config = dict(
    arch='unet',
    model='image colorization model',
    dataset='photos with spoken descriptions (Open Images, Localized Narratives)',
    train_examples=203450,
    image_size=48,
    crop_scale_min=1,
    horizontal_flip=True,
    task='colorization',
    loss='charbonnier',
    norm='batchnorm',
    activation='silu',
    pixel_unshuffle=2,
    widths=[64, 64, 128, 256],
    blocks_per_level=2,
    block='basic',
    attention=False,
    upsampling='transposed_conv',
    init='trunc_normal_002',
    residual_init='none',
    optimizer='soap',
    beta2=0.99,
    lr=0.0028,
    beta1=0.95,
    shampoo_beta=0.99,
    eps=1e-08,
    precondition_frequency=50,
    max_precond_dim=1024,
    merge_dims=True,
    one_sided=False,
    adamw_lr_other_params=0.0017,
    ema_decay=0.99,
    steps=16100,
    batch_size=256,
    epochs=20.3,
    lr_schedule='cosine',
    final_lr_fraction=0.01,
    warmup_steps=3220,
    weight_decay=0.1,
    adamw_weight_decay_other_params=0.05,
)
Rows from block 11 of a small image colorization model, named by matrix and row number. Rows with one number belong to one channel. Each number is 128 + 24 x the weight over its row's rms, rounded and kept within 0 to 255. All counts start at 0. Numbers have three digits each.
Before each channel's rows are labels from the 100 images, of 14848, where the channel reaches its highest value: "top examples" is what is common among them; "peak at" is the part of the image that holds the peak. Only what is clearly more common there than usual is listed. The data: photos with spoken descriptions (Open Images, Localized Narratives). In brackets: how many of the 100, against the usual share in percent.
# convs0: first 3x3 conv (model.decb.1.1.convs.0.weight, 64x64x3x3, each kernel summed), inputs 0-63
# convs1: second 3x3 conv (model.decb.1.1.convs.1.weight, 64x64x3x3, transposed, each kernel summed), outputs 0-63

top examples: text has "wall" (54 vs 19.9); text has "man" (39 vs 12.3); text has "wearing" (37 vs 12.5); text has "person" (35 vs 16.4)
peak at: centre (31 vs 11.1)
convs0.57:131115108133104113128108123138158130112125130148109185180124128104155118156182146097115152121075094092122137134132174110122117132114099118136107118136121124101107126136199121110127123085128089
convs1.57:134147118133114133140154120133154109135138178129135128141173134168151155100103142153139100077152147155168095143128106130133117117131119128133156139130089125105113099099097125148039140141154127

top examples: text has "water" (28 vs 8)
peak at: top centre (64 vs 11.1)
convs0.45:123140116139093111145135117121147108214142128156130126132133124137133096097193153147147133152123107135150138120109144137149125103137112129102126140132114122099102129203115118088114096094096145
convs1.45:120144112121106132152118160160137146112132095131125133105133110108152128180066147142121144143177143155157113060133159107144099129140143123140126162133128129108129105090108152106129165164145088

top examples: text has "text" (25 vs 6.5)
peak at: top centre (85 vs 11.1)
convs0.50:111121138140184129081138117104074105138137084114126109097128126145151137146128138162119188084151130133136127127099133138095098121109112139119145145139144102077154100119095147091146114113105153
convs1.50:161141082106154111124145188133146102153118155133121138149147136167103167141145128091140095129092124146110108091120126128116100086146137117123104103104088134136114150119159116083123149102084151

top examples: text has "text" (25 vs 6.5)
peak at: top centre (96 vs 11.1)
convs0.2:154157126144155127127101120137105093091088147125146105153092103136165147186146110098150165146122101141154130130138175134136133103064144114107133117124137161124140129120111106146088143100125094
convs1.2:100116103067115108124159141118106098118130154106144141111160117152109146043131161148125114108109113146152132164123096097100148115143135139105166145123111103102096136100109156105104123132131140

top examples: text has "trees" (62 vs 27.5); text has "grass" (33 vs 10.1); text has "road" (28 vs 8); text has "vehicles" (26 vs 4.4)
peak at: centre (41 vs 11.1)
convs0.22:128091148148093118146120079091135137078108169127134165093132100130117123078194134119107123148095128131123154128108163134125124152160121128119125101142105106082117139132116115103109104150114096
convs1.22:143153098165150150092126163119113130207160103140137172145091120127129131172101124144088157107153144110149123142150130158125114122107123138162117156116112147109128099155135138130131167118171133

top examples: text has "sky" (60 vs 24.7)
peak at: top right (45 vs 11.1); top centre (39 vs 11.1)
convs0.10:128138130098120138141101174109141127131127100099165131119126087117127130122135000146125133139129117142119134138117148111091137131129145097131127099114140106106152128136139111115135150140120120
convs1.10:129134158155159089123112109175066131157113170147102116135135138143087144113136162123111146163146134113171088101133115180126098149117131124126100096130158113129116146102152161155139105121130121

top examples: text has "wall" (47 vs 19.9); text has "standing" (47 vs 23.5); text has "holding" (44 vs 16.1); text has "man" (41 vs 12.3)
peak at: centre (33 vs 11.1)
convs0.12:135103125125118086119095134097156145074127130130130144131110130158127131092105123065158119099121114111110163102117150133094156148124142087093171116114104089099168127144158082123126119128117135
convs1.12:143151146089136113124157107135147133199161100169119148105091117096084112112128123160154111140143135096163153112161154155146106153133107136142142138145145158154097077143136110122137118128150120

top examples: text has "water" (26 vs 8)
peak at: top centre (37 vs 11.1)
convs0.41:108098127113128091131114101101105143122142120120149115153116141135145124083213106144157094136148115137100141150126121171114096121149136156126127142135115137124158070109082086109128155116106134
convs1.41:168139114171120131101126192129123110122114108104147167143125149124137112131092145108163156110080170127095081128143122073128137117136150126117111139172142131108094153153147130106147155116107137

top examples: text has "wearing" (35 vs 12.5); text has "smiling" (27 vs 3.9)
peak at: centre (32 vs 11.1); bottom centre (28 vs 11.1)
convs0.34:130127138108133161134165135109109107128164110090148124099138114085149126130138125093062129161105092135146106137127161142124147085146159112126117127075143129128127163109164161116141099133104176
convs1.34:180137100147135139138099119182154088118136178101153121140138111148130081142126127131132109117141111123125148155149131091133096155173151167124126111122107117120086065142119100127123100116142106

top examples: text has "text" (26 vs 6.5)
peak at: top centre (100 vs 11.1)
convs0.59:127159143116223122117104122089143111135118142125122141102128180134099142143128134118130147085094124147118135132125157125183148134113169170126139118117134103126141114112110120101100084127099113
convs1.59:113062106175142140132146105126089132138119147082133145135118127104143161127118131156136117158154130080160150147142124096149132095126143110119118101123101149194130167142142124144114150122153172

top examples: text has "text" (26 vs 6.5)
peak at: top centre (100 vs 11.1)
convs0.4:111108142118255122128125127128142123116106106141122097103119105120136126140121124163126128132080114139133124115100183138140150126118131169097103106129133113106130120107123148146109128108127141
convs1.4:148135103113117120150129124095103145130102168110115121171121125134112143128160102115088093118150147148126172119117138103151049098155101101138127069106120136165120160135088131135133144135127133

top examples: text has "standing" (49 vs 23.5); text has "wall" (43 vs 19.9); text has "man" (41 vs 12.3); text has "wearing" (35 vs 12.5)
peak at: centre (30 vs 11.1)
convs0.17:125140108132136114105117154170114105079106141128134154112130102138152105130097137147104162125104198153136143131120127152077108117156093100142133124146134077115154107132161112103120126162130079
convs1.17:118132150094146155147136136117195137175130138139136118151149109083116131151154145119136131123110136153165169113159136154171137104138143143126082123129154156164082099102108121141128085098138140

top examples: text has "man" (34 vs 12.3); text has "wearing" (34 vs 12.5)
peak at: top centre (32 vs 11.1)
convs0.36:111119111089147097100169135106155130161126110134137122129116101160094098112087146093094128094158124142106092128113114162135147162111101123103124132118099137102099146100146094112098129071117102
convs1.36:121116143147129189099096151105111126153133146140133122127129154092146157104137077130170078129123113124121134104111079105155088109139146116109084114096115130114160098139088141146126102157140142

top examples: text has "trees" (56 vs 27.5); text has "grass" (34 vs 10.1); text has "cars" (27 vs 2.2); text has "road" (27 vs 8)
peak at: centre (32 vs 11.1)
convs0.35:140125106148130126067152153125174127164125164122156116126147123160158110124159136099158085102087109113116111156108102124113118123120149111129164149114119109127095100105119164082103114135096091
convs1.35:109088138121121123092132101123131115118110099089137133139114159094103121101161135139112182099144145162122135124153089146180115117094093164112142139170090130121172132140138113147156134107160102

top examples: text has "text" (25 vs 6.5)
peak at: top right (99 vs 11.1)
convs0.43:093117113150179153148115141123136134142107113137119123095143104141065121126168124072155141087120114116107106161103103106144158109116146107120097154113128138169114172124126132085113135161116108
convs1.43:142131127097131112112159153112075105126131137080136127135138129136158170106088088172128108140124142098133109098138133102144112113101136114132126143179101102135147103128125182091136148073112140

top examples: text has "sky" (66 vs 24.7); text has "building" (25 vs 8.7)
peak at: top centre (29 vs 11.1); top right (27 vs 11.1)
convs0.58:175137113110115125154180113122130131127133120156131132125142167103125133151118142102088130122119141132131104122129136112163170140166117198065146115175155139108175133122115115120122101133089122
convs1.58:116123140161115131069085107149123130160092101120144139152165078140147116102135083156164116122134151108102167121124086122153104162119136099148117115109131116145098133122112114118108179130151153

top examples: text has "sky" (87 vs 24.7)
peak at: top centre (27 vs 11.1)
convs0.25:093095183116101091104136107102123151168083106124126129107131161134165099128136154131140154128104152137109116118115104149168111099112129124164119127152060106115119109126097142149125127091110106
convs1.25:154114117170155128117135109078152154119152150089138134150123123131095183170124130091160115145101108139121125138136181122113111134069136099110113127098140147159129151121125120132106138161080126

top examples: text has "wall" (52 vs 19.9); text has "table" (39 vs 12.7); text has "holding" (39 vs 16.1); text has "sitting" (38 vs 14.4)
peak at: top centre (31 vs 11.1); top left (27 vs 11.1)
convs0.5:105114089124178170128116120137124106115119145124079139094139118141117147127127096146113111117122093150156100112106110138139166111066104128138105117133133100077103131088133101140072126141096132
convs1.5:127129152115118113117165124088113162185121129109150107157130122084140107145128153109126170104104144141102114159130119083114059155123144129102123142125141111160131122150112134139102078119136174

top examples: text has "text" (25 vs 6.5)
peak at: top centre (97 vs 11.1)
convs0.49:100125133131203138106111115108131129098132122101135102123126156118110092135125159142145149106096160105104093120087137154088118169125131159129153154116131171110082131143104125093106109158136156
convs1.49:145141109139110179160101127153085160136108153142142151140079146106112117121148127098131124103125152147174126095096143072085114143128126087151092130145117119138132133145122118135177133117174131

top examples: text has "man" (33 vs 12.3)
peak at: top centre (29 vs 11.1)
convs0.63:155143168151117137124128118118180128136092132160122174108134120133100119100117172124123134122137100132127094157117144121099158133080095155138115123119059166100109137116157138109090146104100117
convs1.63:134134142139143130129159173146116136100141115146137169146152137108143132104061148132098127166087168121173132135164127130132148145141138172101129112127127095153141123106138167136082135076124147

top examples: text has "sky" (72 vs 24.7)
peak at: top left (34 vs 11.1)
convs0.21:145105141119087159143075125090136121107138097124112058158106101121133144126138122158170123154161128107117106126102130134143151153137129048123134121138139122091135111114127097109125153155134118
convs1.21:127130125132125119108137139173099102086134128098143117121167149130143123120138106122146155093114083123104150113174157092099119076084124123121100110127123153146140088154120074136096139109130168

top examples: text has "standing" (48 vs 23.5)
peak at: top centre (31 vs 11.1)
convs0.30:143172106168143110103074122172119099078107121099110125158156089125155138106155127130128141125181119127146124149130119121134142183119096139132130113139098147124152140103175119125092128120117098
convs1.30:067139136072100127166121164061146124114132155158116146149133153124099131098120123114124109178096113137120102122148124102148162111145146129109139146151150075107113145111122123111112135142102123

top examples: text has "standing" (51 vs 23.5); text has "wall" (49 vs 19.9); text has "man" (41 vs 12.3); text has "wearing" (37 vs 12.5)
peak at: centre (42 vs 11.1)
convs0.1:094156147126085138099124126168120118119127145080128127115114131111112183122135132151188102122119141151128104137172114165094113152148114143132154092123129113108056110114146104151102115136139129
convs1.1:161155145091150117141145102126116161175137100164155138139136131143103086113105105116099174118110112129089119113066128097132167169120135124119112132166123124153152115133155143113138094136089112

top examples: text has "wearing" (40 vs 12.5); text has "smiling" (34 vs 3.9); text has "woman" (26 vs 9.4)
peak at: top centre (41 vs 11.1)
convs0.54:124112108149127118095212148140140125116138108156122118131149121149105121180132097131096130118092130130127119108119102067131148081126106125096105140107115152125132146170129119125154121165080130
convs1.54:145159101124118148141114107168100158135116141154117147099082146113127147114118129145139141128140135067116142140149173170139140115131098110123122089142164118158151111060168116128129120133165160

top examples: text has "wearing" (35 vs 12.5)
peak at: centre (35 vs 11.1)
convs0.60:126161100135133164124119110137145167133169137138144147131133096186100152181114135139150150113114180152112098094107102163115125142110160097125112106128157108143128099140167090114135108120107105
convs1.60:113112127129132149121106146133097120141095109147164119172146141134157145113167090070145170127128080097124098153112150130097182148144143118156136156155130166110145168145122137134136107133117158