A small image colorization model, trained from scratch: norm batchnorm.
Rows from block 10, named by matrix and row number. Each number is 128 + 32 x the weight over its row's rms, rounded and kept within 0 to 255. All counts start at 0. Numbers have three digits each. After the name is the row's rms in percent of the matrix's.
# short0: shortcut pointwise conv (model.decb.1.0.short.0.weight, 64x128x1x1), inputs 0-127
short0.0 101:182133142077102100120140178144097137152129160184143158123127192175119119105169129160147143115152146164134122102132143140149102133182141119131177132198149129138184163154161147104139157044184058096128123117133101141126156081109097138101178153158150141158187221159105087166109116121152113130097125145140154152142125092070153142160151054163125075150154124149056137189147160108126167126106
short0.1 110:131109098167108112159171133156124149114172164133113142111097101119082102076139109150102100101153140138190126122181184104178087122126092104132107152157139143097184171112113121162076142193087158124135109087125122120112133136132102172139087191112092200112087066103118139092149157102181080146153112123149163129152104140138133123123132155160090177090078065166073153145136156093109140088018
short0.2 083:143167128141085144158123178109121119066164138139118097106145108137145122155119129159156138099131131143103125147130113167105123158138188153133071118145129123130098133115131087130080071154172125112142137103213096124108086141136120141100162131121094139184104048156132163103146183151204109123181070111201083200179115125146085096047153144169116138148183173187105126093168173130108117126099
short0.3 079:150148210150088039136147097140102123102102150122138130087099145116154074133104122145118120083117190116124165144108182141136176104156127120104106134164136112135131131116107128130098098194146119079116113174120131127097190097102173177147104122118113182101131117123101102185075159142134119150008089135136088145137134112105190148132084169152159134154170088090111137043128176146121093097118
short0.4 083:069172158110145187117144131124112101131137104042021142112153104149133124141109070194081122130021100049185161164135148153191165106078105142112176123131181127088115090139157157220169108140103107116123133150136157111148135140111133138154115146169181141127125098139091113130132125151129098088088115152156122124144152156099143119095134127124118159160131104109148085118115115092086131149139
short0.5 093:121106145148164114090147103104160195177112125099112139093121120133150073132167153148132143118128137158164118131135081142126151149127100136210102168096100101200148129123147152137106165168137162076160093087105117139127094098156141158070191111079101168124075077139138097096136194169183135074115129105078125176097142119145101188088089147100091085116120151079119085147133063091087077159122
short0.6 078:181148057131114125114145154143109108137148132175105118085123148094107112086165156107139153118098165171137141127175107113116177137157147173090127118149151128129088184154120111129135152220141177076153230112097143109137109120111141154192131144118144168206156157149099192137130088158135200108166103152136128092083125139104118110142094195117109110145118164132226115103163121173106120108132
short0.7 104:098110085102160075129136125143114176130112129129144089126149099124126183127135166154152145097137058067159118139155115146144103091141147100110090091112096104124116114151142093103155155144141140069149116098110191099172140187158187137125083136135077130096144165128143157136117076093107187068195188145084124143161126091181173091068123147154158086096129142145108076211146167150103129189155
short0.8 094:112072168183112091140131140154112185117132098104148145131157176114095166111152105154166150145110094105148136099137121188126114113163120117172096127128119117156141116121148128116135108126104105138143158187165134107149102154086174077082069139129132102141101076165111202171064163092173071170126163119084114121177084112141122060160088090144044088179146112176103130066091095145179147139143
short0.9 102:144162124103193190182130174145158112101129150102146194140091120125157123138126164102096100118077160160155136174105111132117109099118114130127137156143141140118088115131153075125171135128097127123186064161120159108161166222139177147173138100160094123097108128138141112108109130113153189186162150130132186090171150192097063134084093146138175123070129170160189147157120137149137151199144
short0.10 091:127101072136160122143133184164190115136143114170151107122089129103125129131122093106140127099205124138133102116118146118148103107145088145101117166124069148203127100125127131120105075138082151147119092113147112143137145118102193131135127089099163113122130042193142147121162138129186141111119177093184153121160140168161138190125137193130120118096134057112117086066145121208100204124198
short0.11 090:133179075102121145110101089146062151123133122122128116078135096118173068138120187136137145154106094125142084130120090151106119106141108158108115166073114136113139110096116131072119133104150159091185154132119121091098120141209145070155132118180108132100062141092173148090156177090150140124120079107143213178130136136111144170110115130063217132137149054094164131117138107133108104052132
short0.12 094:140087132114181068137155084091115126134120105141101120152137178152098145130105150135160121136109124170069124113096154147109097134118116137135132158162134130126131162088174146147127193178126114176116103171122161086078129124118117027174076165162118044166090133148129145138184100134131141140133142174103065113087208127134096104177108122145181040058130150079126137121106134111124079125146
short0.13 106:108097104094148143124157178166119146092143175179104143102160115143148157103161153107153140124092151144122150076148092150159106133077113136164140146153153088139119127152089114097138108105152109093129192096130128120124163142107161108134130070058056149128109075155150165072173126131218105133152164136127075187151192089164135120146190070159180157114198138166102128085122145088104141117187
short0.14 100:165139135176172132131107145089132116154148147108098148086166127143111108151093195144109128190096193102130095141164100156167136111142129084131073119157136096159136139107123194149086087110141106209116129188055159095117174151146079135108097104115173147174174148178106104104076129124128199096099159125110108152146104084166152155176147153173120148184128126132162150100153130084188173139095
short0.15 105:137157122082182055130135136139150113151151192183183132127135137133172074117152131152096163103113102152139126143145108106074159151129162133135147113132149162143142122124135101053089144125100118122237127102069143180129116188164111108109077177171129153106107171159119140137132133107091150150062145168136118160195115132104117136103099141103118146178101063169122077138197142091066160140132
short0.16 111:110139111142177070174116075180140147180121116110120137130147084112085128110135094097149090140047146100110155140168140179161113152168153121130068128107138129105099108168151108092142118159143194157106139139173135078090204127142124147156161124104052166138099090213124172154131147134073081195118151107145113154108049140141144168161121073120125171099125174127131126158153117137087129133099
short0.17 109:066155166103135143141151146145118157137125146130086142146127122149123137145114105166134107114125113150200098110123157142164115092059066141165120146076168131120181143128110174143119084114097082134178110149130059109094149125131164176061142158123131150126147151101087127122160165164176155101126170120110060169195069087119119130144164081106111114208093089086177155173136118140088203092115
short0.18 106:152150058128155122194149166138132086119100142098114129110127094135133104077129119092192153155123150116114185164099096067168155125137146173128143115161122107052139142138117096104169109119185173123093113071120127119117129145159146130122162143104105130094105005159132103118106134124148051160139161163171100100164154102144127141127150158120132119112191096148089082122188104196104079169099
short0.19 076:128127103111177101133125084086088096126165122153108110158125139115095067138106139157097106143079117109118117120119158159128095115150131228101133192156141140137109128097121108125154106099148101072095131170126138130098105111111148110132140148178165101145168142179161119110126145145150168082061154109186153174125202146140162231071135158126087100196152064192073150149128159145148146128102
short0.20 101:081160107144171146127076144143127122112082094054090123121163084094129104127050121138124138098069142109131158125154159073135187129150142091066095141110125119127101134098156181133141105152126123133130116104122180163101171120060176063145147141108082140096092140203137107108106165153091173061077154111123104148168139135155177128126145040157105100151100070096117159153129153156091139113141
short0.21 107:111180134136167167083096110103143110127104118102122104088124153062138159168142121141193100153126154167131082156141145127117163166140141163129091125117154138112135124118134177129163094110111157175154113112146101115120122185100112160106136135147131191135122101052156068061167127125129094053127144177118133169141117140108099078082135126115058048146105174049132148104110109091134085033140
short0.22 105:146121081147136127096173109128065110103108128190167096150159168098097137129165160090113184151178146166092129146133154154122132144169157111094131144120147132206107101123163152105133133163169087141133111078120093181140141143138107081080125180119062126140158147172187118131170188157183130079086129153112110163163124088109102110116100158167169121054077127132065139168187115140133121145190
short0.23 094:108113091135195115094149097094139123124128139140100134111075094168114088092117154134122169118118150139151139098048151149100136104152094061159181137116177107112177187107160111160098135099130173091162115144116124169142102080177175103139129088121087146099163167143133148113118109113142108082082058125130111085102146130118101173151097142153097135119125167159120160007153083143055181129143
short0.24 100:101088133092114105118176148171130130117161100238129090154104164099140119140181150120148189141202102187127096079081063146107140103152160154110175141156119160180156123139179173123122122091131089078131086148109140138172110204207118172163161123097113136172142107131138143132131123176105179138117099161163100137118127117169141106108136132155084114143138141126121187093170108111106112079161
short0.25 106:105138140153153123111065100128172133153071134144054087083131061121109135116108134107127093103083106083157160116196154102160117138124057103107101183089164125130120117112138119134156101093155141142193140181137146104106118145154116139064175114098145130163140058185112116097159155048172104157150074099133139118095207183109107114111135163141155148150133093112134126078180102164084129141144
short0.26 103:174096096179156077133164145199121108108151148183187120107118189147156133149149126098113167114228145159089140138107123134121150187170159102135120193181105133146130105132175155127063134091140128117153145083062114129108101131140153109139097148149137119090157143130119114125097113126130168116031118119118200089123113168205146120172092124097159099132167138120083096093174138109113148152153
short0.27 114:121078112150144129088176105101122150120115111185109126111132175101128104092149137120114139120145153137119153163111076108162065110193144113096165164177124090176112155081128094144136164177138107106130144037113090129114129150113135142093100100118152111105061092131134140054152086171173129156146177105142102128085097142118165109122156129239157120076160154132098098168096119202163176153124
short0.28 118:142105131115107119121120091085113141075154126163096137113175178114117099080125133141172134124136123121124085075115157163153150098116144084126134168120119115107112138188122136112078178152136122154125138113110111126163208118095097176153124137128128147126135134161117116101115178059055156100009150181092140156182180163147117135088159112188121105134234078090144108126160108130095173127143
short0.29 108:139117160108152129134120166177125113124143128170161111107118145160150115148097161116145143111184105150083069109109097122112156142126111148105132163104096098157174133169109145146121092130134140146143124127071156169152158157153144067142248148132088146115169140154064115118129087088175113097129112123166128202142115116040134146143116110152113095122067183175157181229168116108093136124172
short0.30 078:134078131118114128129119138163128128113098109114078111054116120133101134193090141125123127153123097120160131148096168157128159111153086123174148199136132123135121112131112085150115140183109105048128130179177172173085188131100149163156115139134097155140157138124110132142156123180082119133172169182121167116140158148163150161150074158129130104119102215122203133038161113062060113163132
short0.31 111:152104111094113156152160106128178092143136108153113128149106110128147144118105174120188175169117152136117140099115101161113123126081129135114161137122133125145104138117107124122102121157122119100133146143212155162117134123176116050122102120145089183142125120168143150167069152121109146163159145132064153132203021150143180105101128146123129165063102209177150115096221137060159101165152
short0.32 102:064057178144130082155061075074108165138093135131082123126108115130150107131120102147136144140134126099161174151154076092117149103119127138163099080128163124119117132175124123176141101142126144130103163088130135124136108087137166074116073128115098173087128092133126119110218119137151121154096118138175149106194141180117099121149105141100178148097071162063086203061089136192122153116105
short0.33 108:138137151118113104128113117149150100101114093119074128166114073192115110138157092118165133071070118074132213140109151144191159155095098140102118155088146155120143150141172129094227088121142147126126115156128148178113145181165132157153077181118101138120102153168124121178163162148091167121145131154091133124033124161139187140057190128131109131143118139132125109186166092090124114089122
short0.34 088:119067169145216132150136138116080149096151195150095102098167114174153105105138127096161108106143093120097135190111143113121151142161113175186093108100152121114135126138127150120093137149125155089055131146104132137153098182155048083171115100113122118141163148058126144147135123116160131143064084113151165107100189175171144122085167145108194164123149099149176156085113163163140170133073
short0.35 109:131180055136175129166184135209132137048157090140183134130125128131164089101165136091141151171202125172158071114125139113128091125138109082124126203082139093178144137114095138157108123185120123094102117099128159127104123107146128088127204165136126177158121055201152140054112124157102117109115086129121160155099119107160106125099132153144119097147103168123152128105129127120151150175085
short0.36 088:082130181111106094160138113098126106136110173186113152164140173162112160110122098119042113111104089147084147157124117138125135118122114110124153133135113049122154105113116104130082141169144124139147113098081094105126177118152133140096125099198127093193145141128158169111108114074102069167146055184119194087129111135069196109154135098134157192153114211163163084148142112101144112167113
short0.37 105:081137057202133102124150198107159104172155135152126136138152150156116090171128138114108127122092115120110161116128100140196137155142088111160167100113144104091104148173138151151127084107088108109116151123134175122149125154090119137054096091075145134153147093104121163085111143091166130122115161110115117157210117071141182070128104170078121151163064073223147104167111144119164166137104
short0.38 092:099113163142079195122083160161141162165111090085082170083129122179148165121145141135141056130040083056121111140152121159149146151115134082113155113093155107070104093170131075176169098128136163153170126136164147179095153175095162092158108160102132152086106145166135109109133115159141106135125095148152102121169134156099162160088126145113133132177141158172132102164086163196090100101173
short0.39 106:144119100131163111117141123171140147146164144159163123135139170153138160170213158158147145100182149178158123121114150147067124157082171074142156190156077162165166105099169119111137139092190132116129076080091109144102071174187211070130150108143125132119130134091128124089159069129123100114112086169122142113082093141072144121092103138115137125165092154124182117068148099158109075125152
short0.40 110:132140134138202129134130113129110093209129068128084100128116119127149099185119139093117132097093121123147180179126035146171110118071150140114112138128230151067154158112112144120116116176123116095125089117103084161130114166121147187124072152121107106102093095051165115129119178114137196127112148092177101148104128160145135106077106059118135135142116167118108185121076127127130171137137
short0.41 099:103155117130094107120136143118124168105107092155106096073110133130131095132112123111118109139145139130136127138168119108110139181119155147084096153148154126130120159096103152131135132075176154125168199140133141136140140173135155180156100115149215185118149191130131141136174113140124116122044077103131173126187139162145154181080202122128079089186049067062168172162141134094113170087167
short0.42 097:104145127175125126058090077112138146122124135111140076141123101138129128158123106124137143129166079142157145214133099149114133127129143149128156140118153106128128079140129099138099110153126099154139088118152157113149059119118120115111109175200147112123064160198089098156140122169103189133191158194145109099095094136074225052149097129066086087145098187090125118164072129133130142141101
short0.43 091:108110127091097119151128149097158094117084176132111150199191124135113182098130158121102125122164171130097150132122204041136107144194136164146116201104137132138133158141135160153116169204167163135098099136138163158105065148129140143131135152110096114072138121169192153075102126138163112130131120137103167141105110123102168168103201158140174131171140115130116109104142059078129137208124
short0.44 125:179171126124152079120134080106131134124134137170125110108163141138115119113130144107169154100112099160130141113172109200147087202104156148159113123158066173159129169141137133071134166137143165130158148086099127120113157200089125135112104183101152167124116177076128135107131134154098174122095137073031111196205120101170110098101114181118126122175097107108126175157156109078120169074118
short0.45 112:185120104072121124161121186171135152117140126201151154160109162112148107066164135099179164126137130149107109138131114185087078151146125067140156148107129123145156176102178142071150183166120142130165148122180139055137139169153118115164068101090142178087071088185123167123117122115132141127120121145083113066163157164173103159081141085087156132152162140185136165167105169156111125115144
short0.46 096:141117053124117101137172153119179096094100166160151172092141185142118096139135124145133140119149122137115094113111100177116135163145095078131190072131101110180129123074146106087190162110134119096084119114160165088137083127170154139126175136123184118145106087140141049163148139179139206142173140115119138125109083088155190106108185159175065120122140121160148115141160097099179105190153
short0.47 093:148084190079125123128106122185132104177191120153133097113108154115219134161111112133134156139197144182126105115137130119137116099137130158148126202119049158177122042090151151047069118129159101165131091115097127112078139150123115108118117143091123135189158136111130067146138175194129086107150116125168142128104152118115171126085108145084141161120105158150108165106137134120082111167177
short0.48 080:139098173153057103107138087145102150128129162119153118154134137164060132114147098140072098127155123101107157104128179161173159106120098138126104152122103112177119132115128133103135126154089157157100153160165147090092080174164158101143118156125113112176187134094096067175172098154116167118183243139104100123109076142123172042111088086160104140108101112121151138127120132135037123124168
short0.49 111:096127184120172112136118149168134121147097104113119155139095137093142121180124162131136111152111139126121135106140136107138132100116130107155155116122138105107153143113128098164133099187108157051193115151138123095136135107131141076153170100122067121175107171201101075138136113129104169165169143185135166133159098052165102148179124233167128089105064126151121101106106181119067145226102
short0.50 109:100178140117120139155151143121077122088122104114095101125110140106107133135118091096151117110114105139164116104090139134133086144136116103097143148118129131141140095131098078153140092113108140117128137098129179107110125111200099135091053136113069061134093132142117155071214119099244071142096107091129118132131168118140048092158163103106107095089172088136134117148060171226154139114152
short0.51 106:048163138128103116116097158123135132167120089112130135098131133120112104104162135102081136088160156151140125099136160116165122149090122085127145144146146141126121164105157132105164095160097147115079082159171107142070132136175092122171065134113055180132081105134121124121067158123132157160178070093118082191106140118112111222126189173056193118166088183077152145135090149152119132136148
short0.52 107:130167211165105145156142110111127146155094104094090128132139135074138097080107135153084087126096074092160153127175138137146167150102127059170136127089173107059124079152090153135133140124129095164108125173110082118134142155150113096114137159116155125148148149123118081126101144100056179166167151092121194186140038112127151078071106162159081152155125171108095155204132143125143139121131
short0.53 104:160143108115142124147199118129125133069118092145117097114117114119102110097124137162098150116104185152104143144069163100119158108152112101100139145138146129133151115113124128135089129173102102109147066081090119171148185116175144106120157148165137126183097170207147039119142123131160108107028039148110116156067071127115169130126169122182199121149089099108167138164171147098100143137128
short0.54 089:092098158145122167139104173127114110141139158111160115128115138113132133177115137148082166129144096074081095100078181158124105191141146152141118153112118131150148073163171136130156118176091127116149180132139130096111117165163165158043143116128120137121125166156129144063155142101181069093075067125142113162154167134162111160131166103077110163133146082027162112071163157091061127136080
short0.55 101:125130123169168087160115142114165162150133088137141100171106095162128100144109121163128136134138140061169178157162175146138177164048174114117104094095127116133070170096168179164162149155128165105183131080108079143114104157078059162136106178166105118081152176146110167110115077138158114103128115164174134151139088155079110107092184109191131117122096086099111145089117152133135202128121
short0.56 112:081102137143174132149109135159107137093130148075104127102136084137178142138118151176145079138099116144145115116207196105116191104063108148066080194109118119124123073140120098203145090101148165112175159134099140145130124114147103111174131157203098132119158143163120101149147129094158162113138086174120136139114189145104103155148195139189175132146113125179197126173139139150129115067125
short0.57 115:065101074135149128128148105104108136085160151128118155109131189152180136130148138197102074059138132115103135103108073137148117133137156102122150153120143124141180099134155145182125095149092146119140091196092153144125157132102137171181164125124081053145090131106180150141164093086083208164131147131132053088155126163147084125063117161124173119080137130107099079160108143117162123117063
short0.58 081:155121063132163147147130190087130154125157111137086116074074111112126133090136105130046146104146108078116150074108117145096116083077145174151123173155147146065136159140102147113163167195116132101122156189116112125189133090172127127099090140150105105100112113131060179160159135119203130159125052114103109129173163105163106144125157095142095118131154189190147153165097123132148172098113
short0.59 089:122162110086120128164174152099082135064177155228143119152094143136125124172144179126104168139175105156113108080126094130112147136143134182183151143114136086204141143134140150056144127185122163163127155137185090122111096110137161149170113139100174137106071116174126113068107147184145126107156117089105166133160125068137180123153160054108103146173110092109091123123129136109175108090136
short0.60 078:175123169119172102123113142146127099090137148043163138128119173115131120146122105130112124077178140120182154090088128145111125099178143095150104137088126083139152100106103139146199142184135167104129244172137147101173056115127171169088159108118113097129159138170177189143179121160123103126148174107086144116089133092112192135140103158108125157161127100179158085155156136072131156109140
short0.61 105:168105057101090148149221124184119176112133157189152090117112101125126170117150135118126163155134149147125094154108109131137125160146107136167139132188115153158123078114197132052112120113137141130126121097132140130141200088173138105103145137212089103175171129052142116112112098059186131117108162125115087106117095144115146135120163140130142176105157174124158103144185136107204165097133
short0.62 099:172084125150136132135090146105161110142114135139129145090123159180130163154116112137109144139147093115117087103118120119118117126145143143118090123154146148115165123079079115121120101131088143120152137104132123174168078124148133093084107194166124150177173159182093176131084164132130129161110020193224154130133135129162060080101107060084169147192122124131210166102116122083105114159100
short0.63 092:127077109132107119140124097128215129133123124138099156133103159141136111106141106112189114117099096110180150132117141093149116141124173138143137090123165109111105102177071134113107151124142236153158148171141130145087103174152136113151056145126032140095086124137157097112170141182129152054104127117065139084124169175126135179118130110147192179086123142063095096084098077112134107113123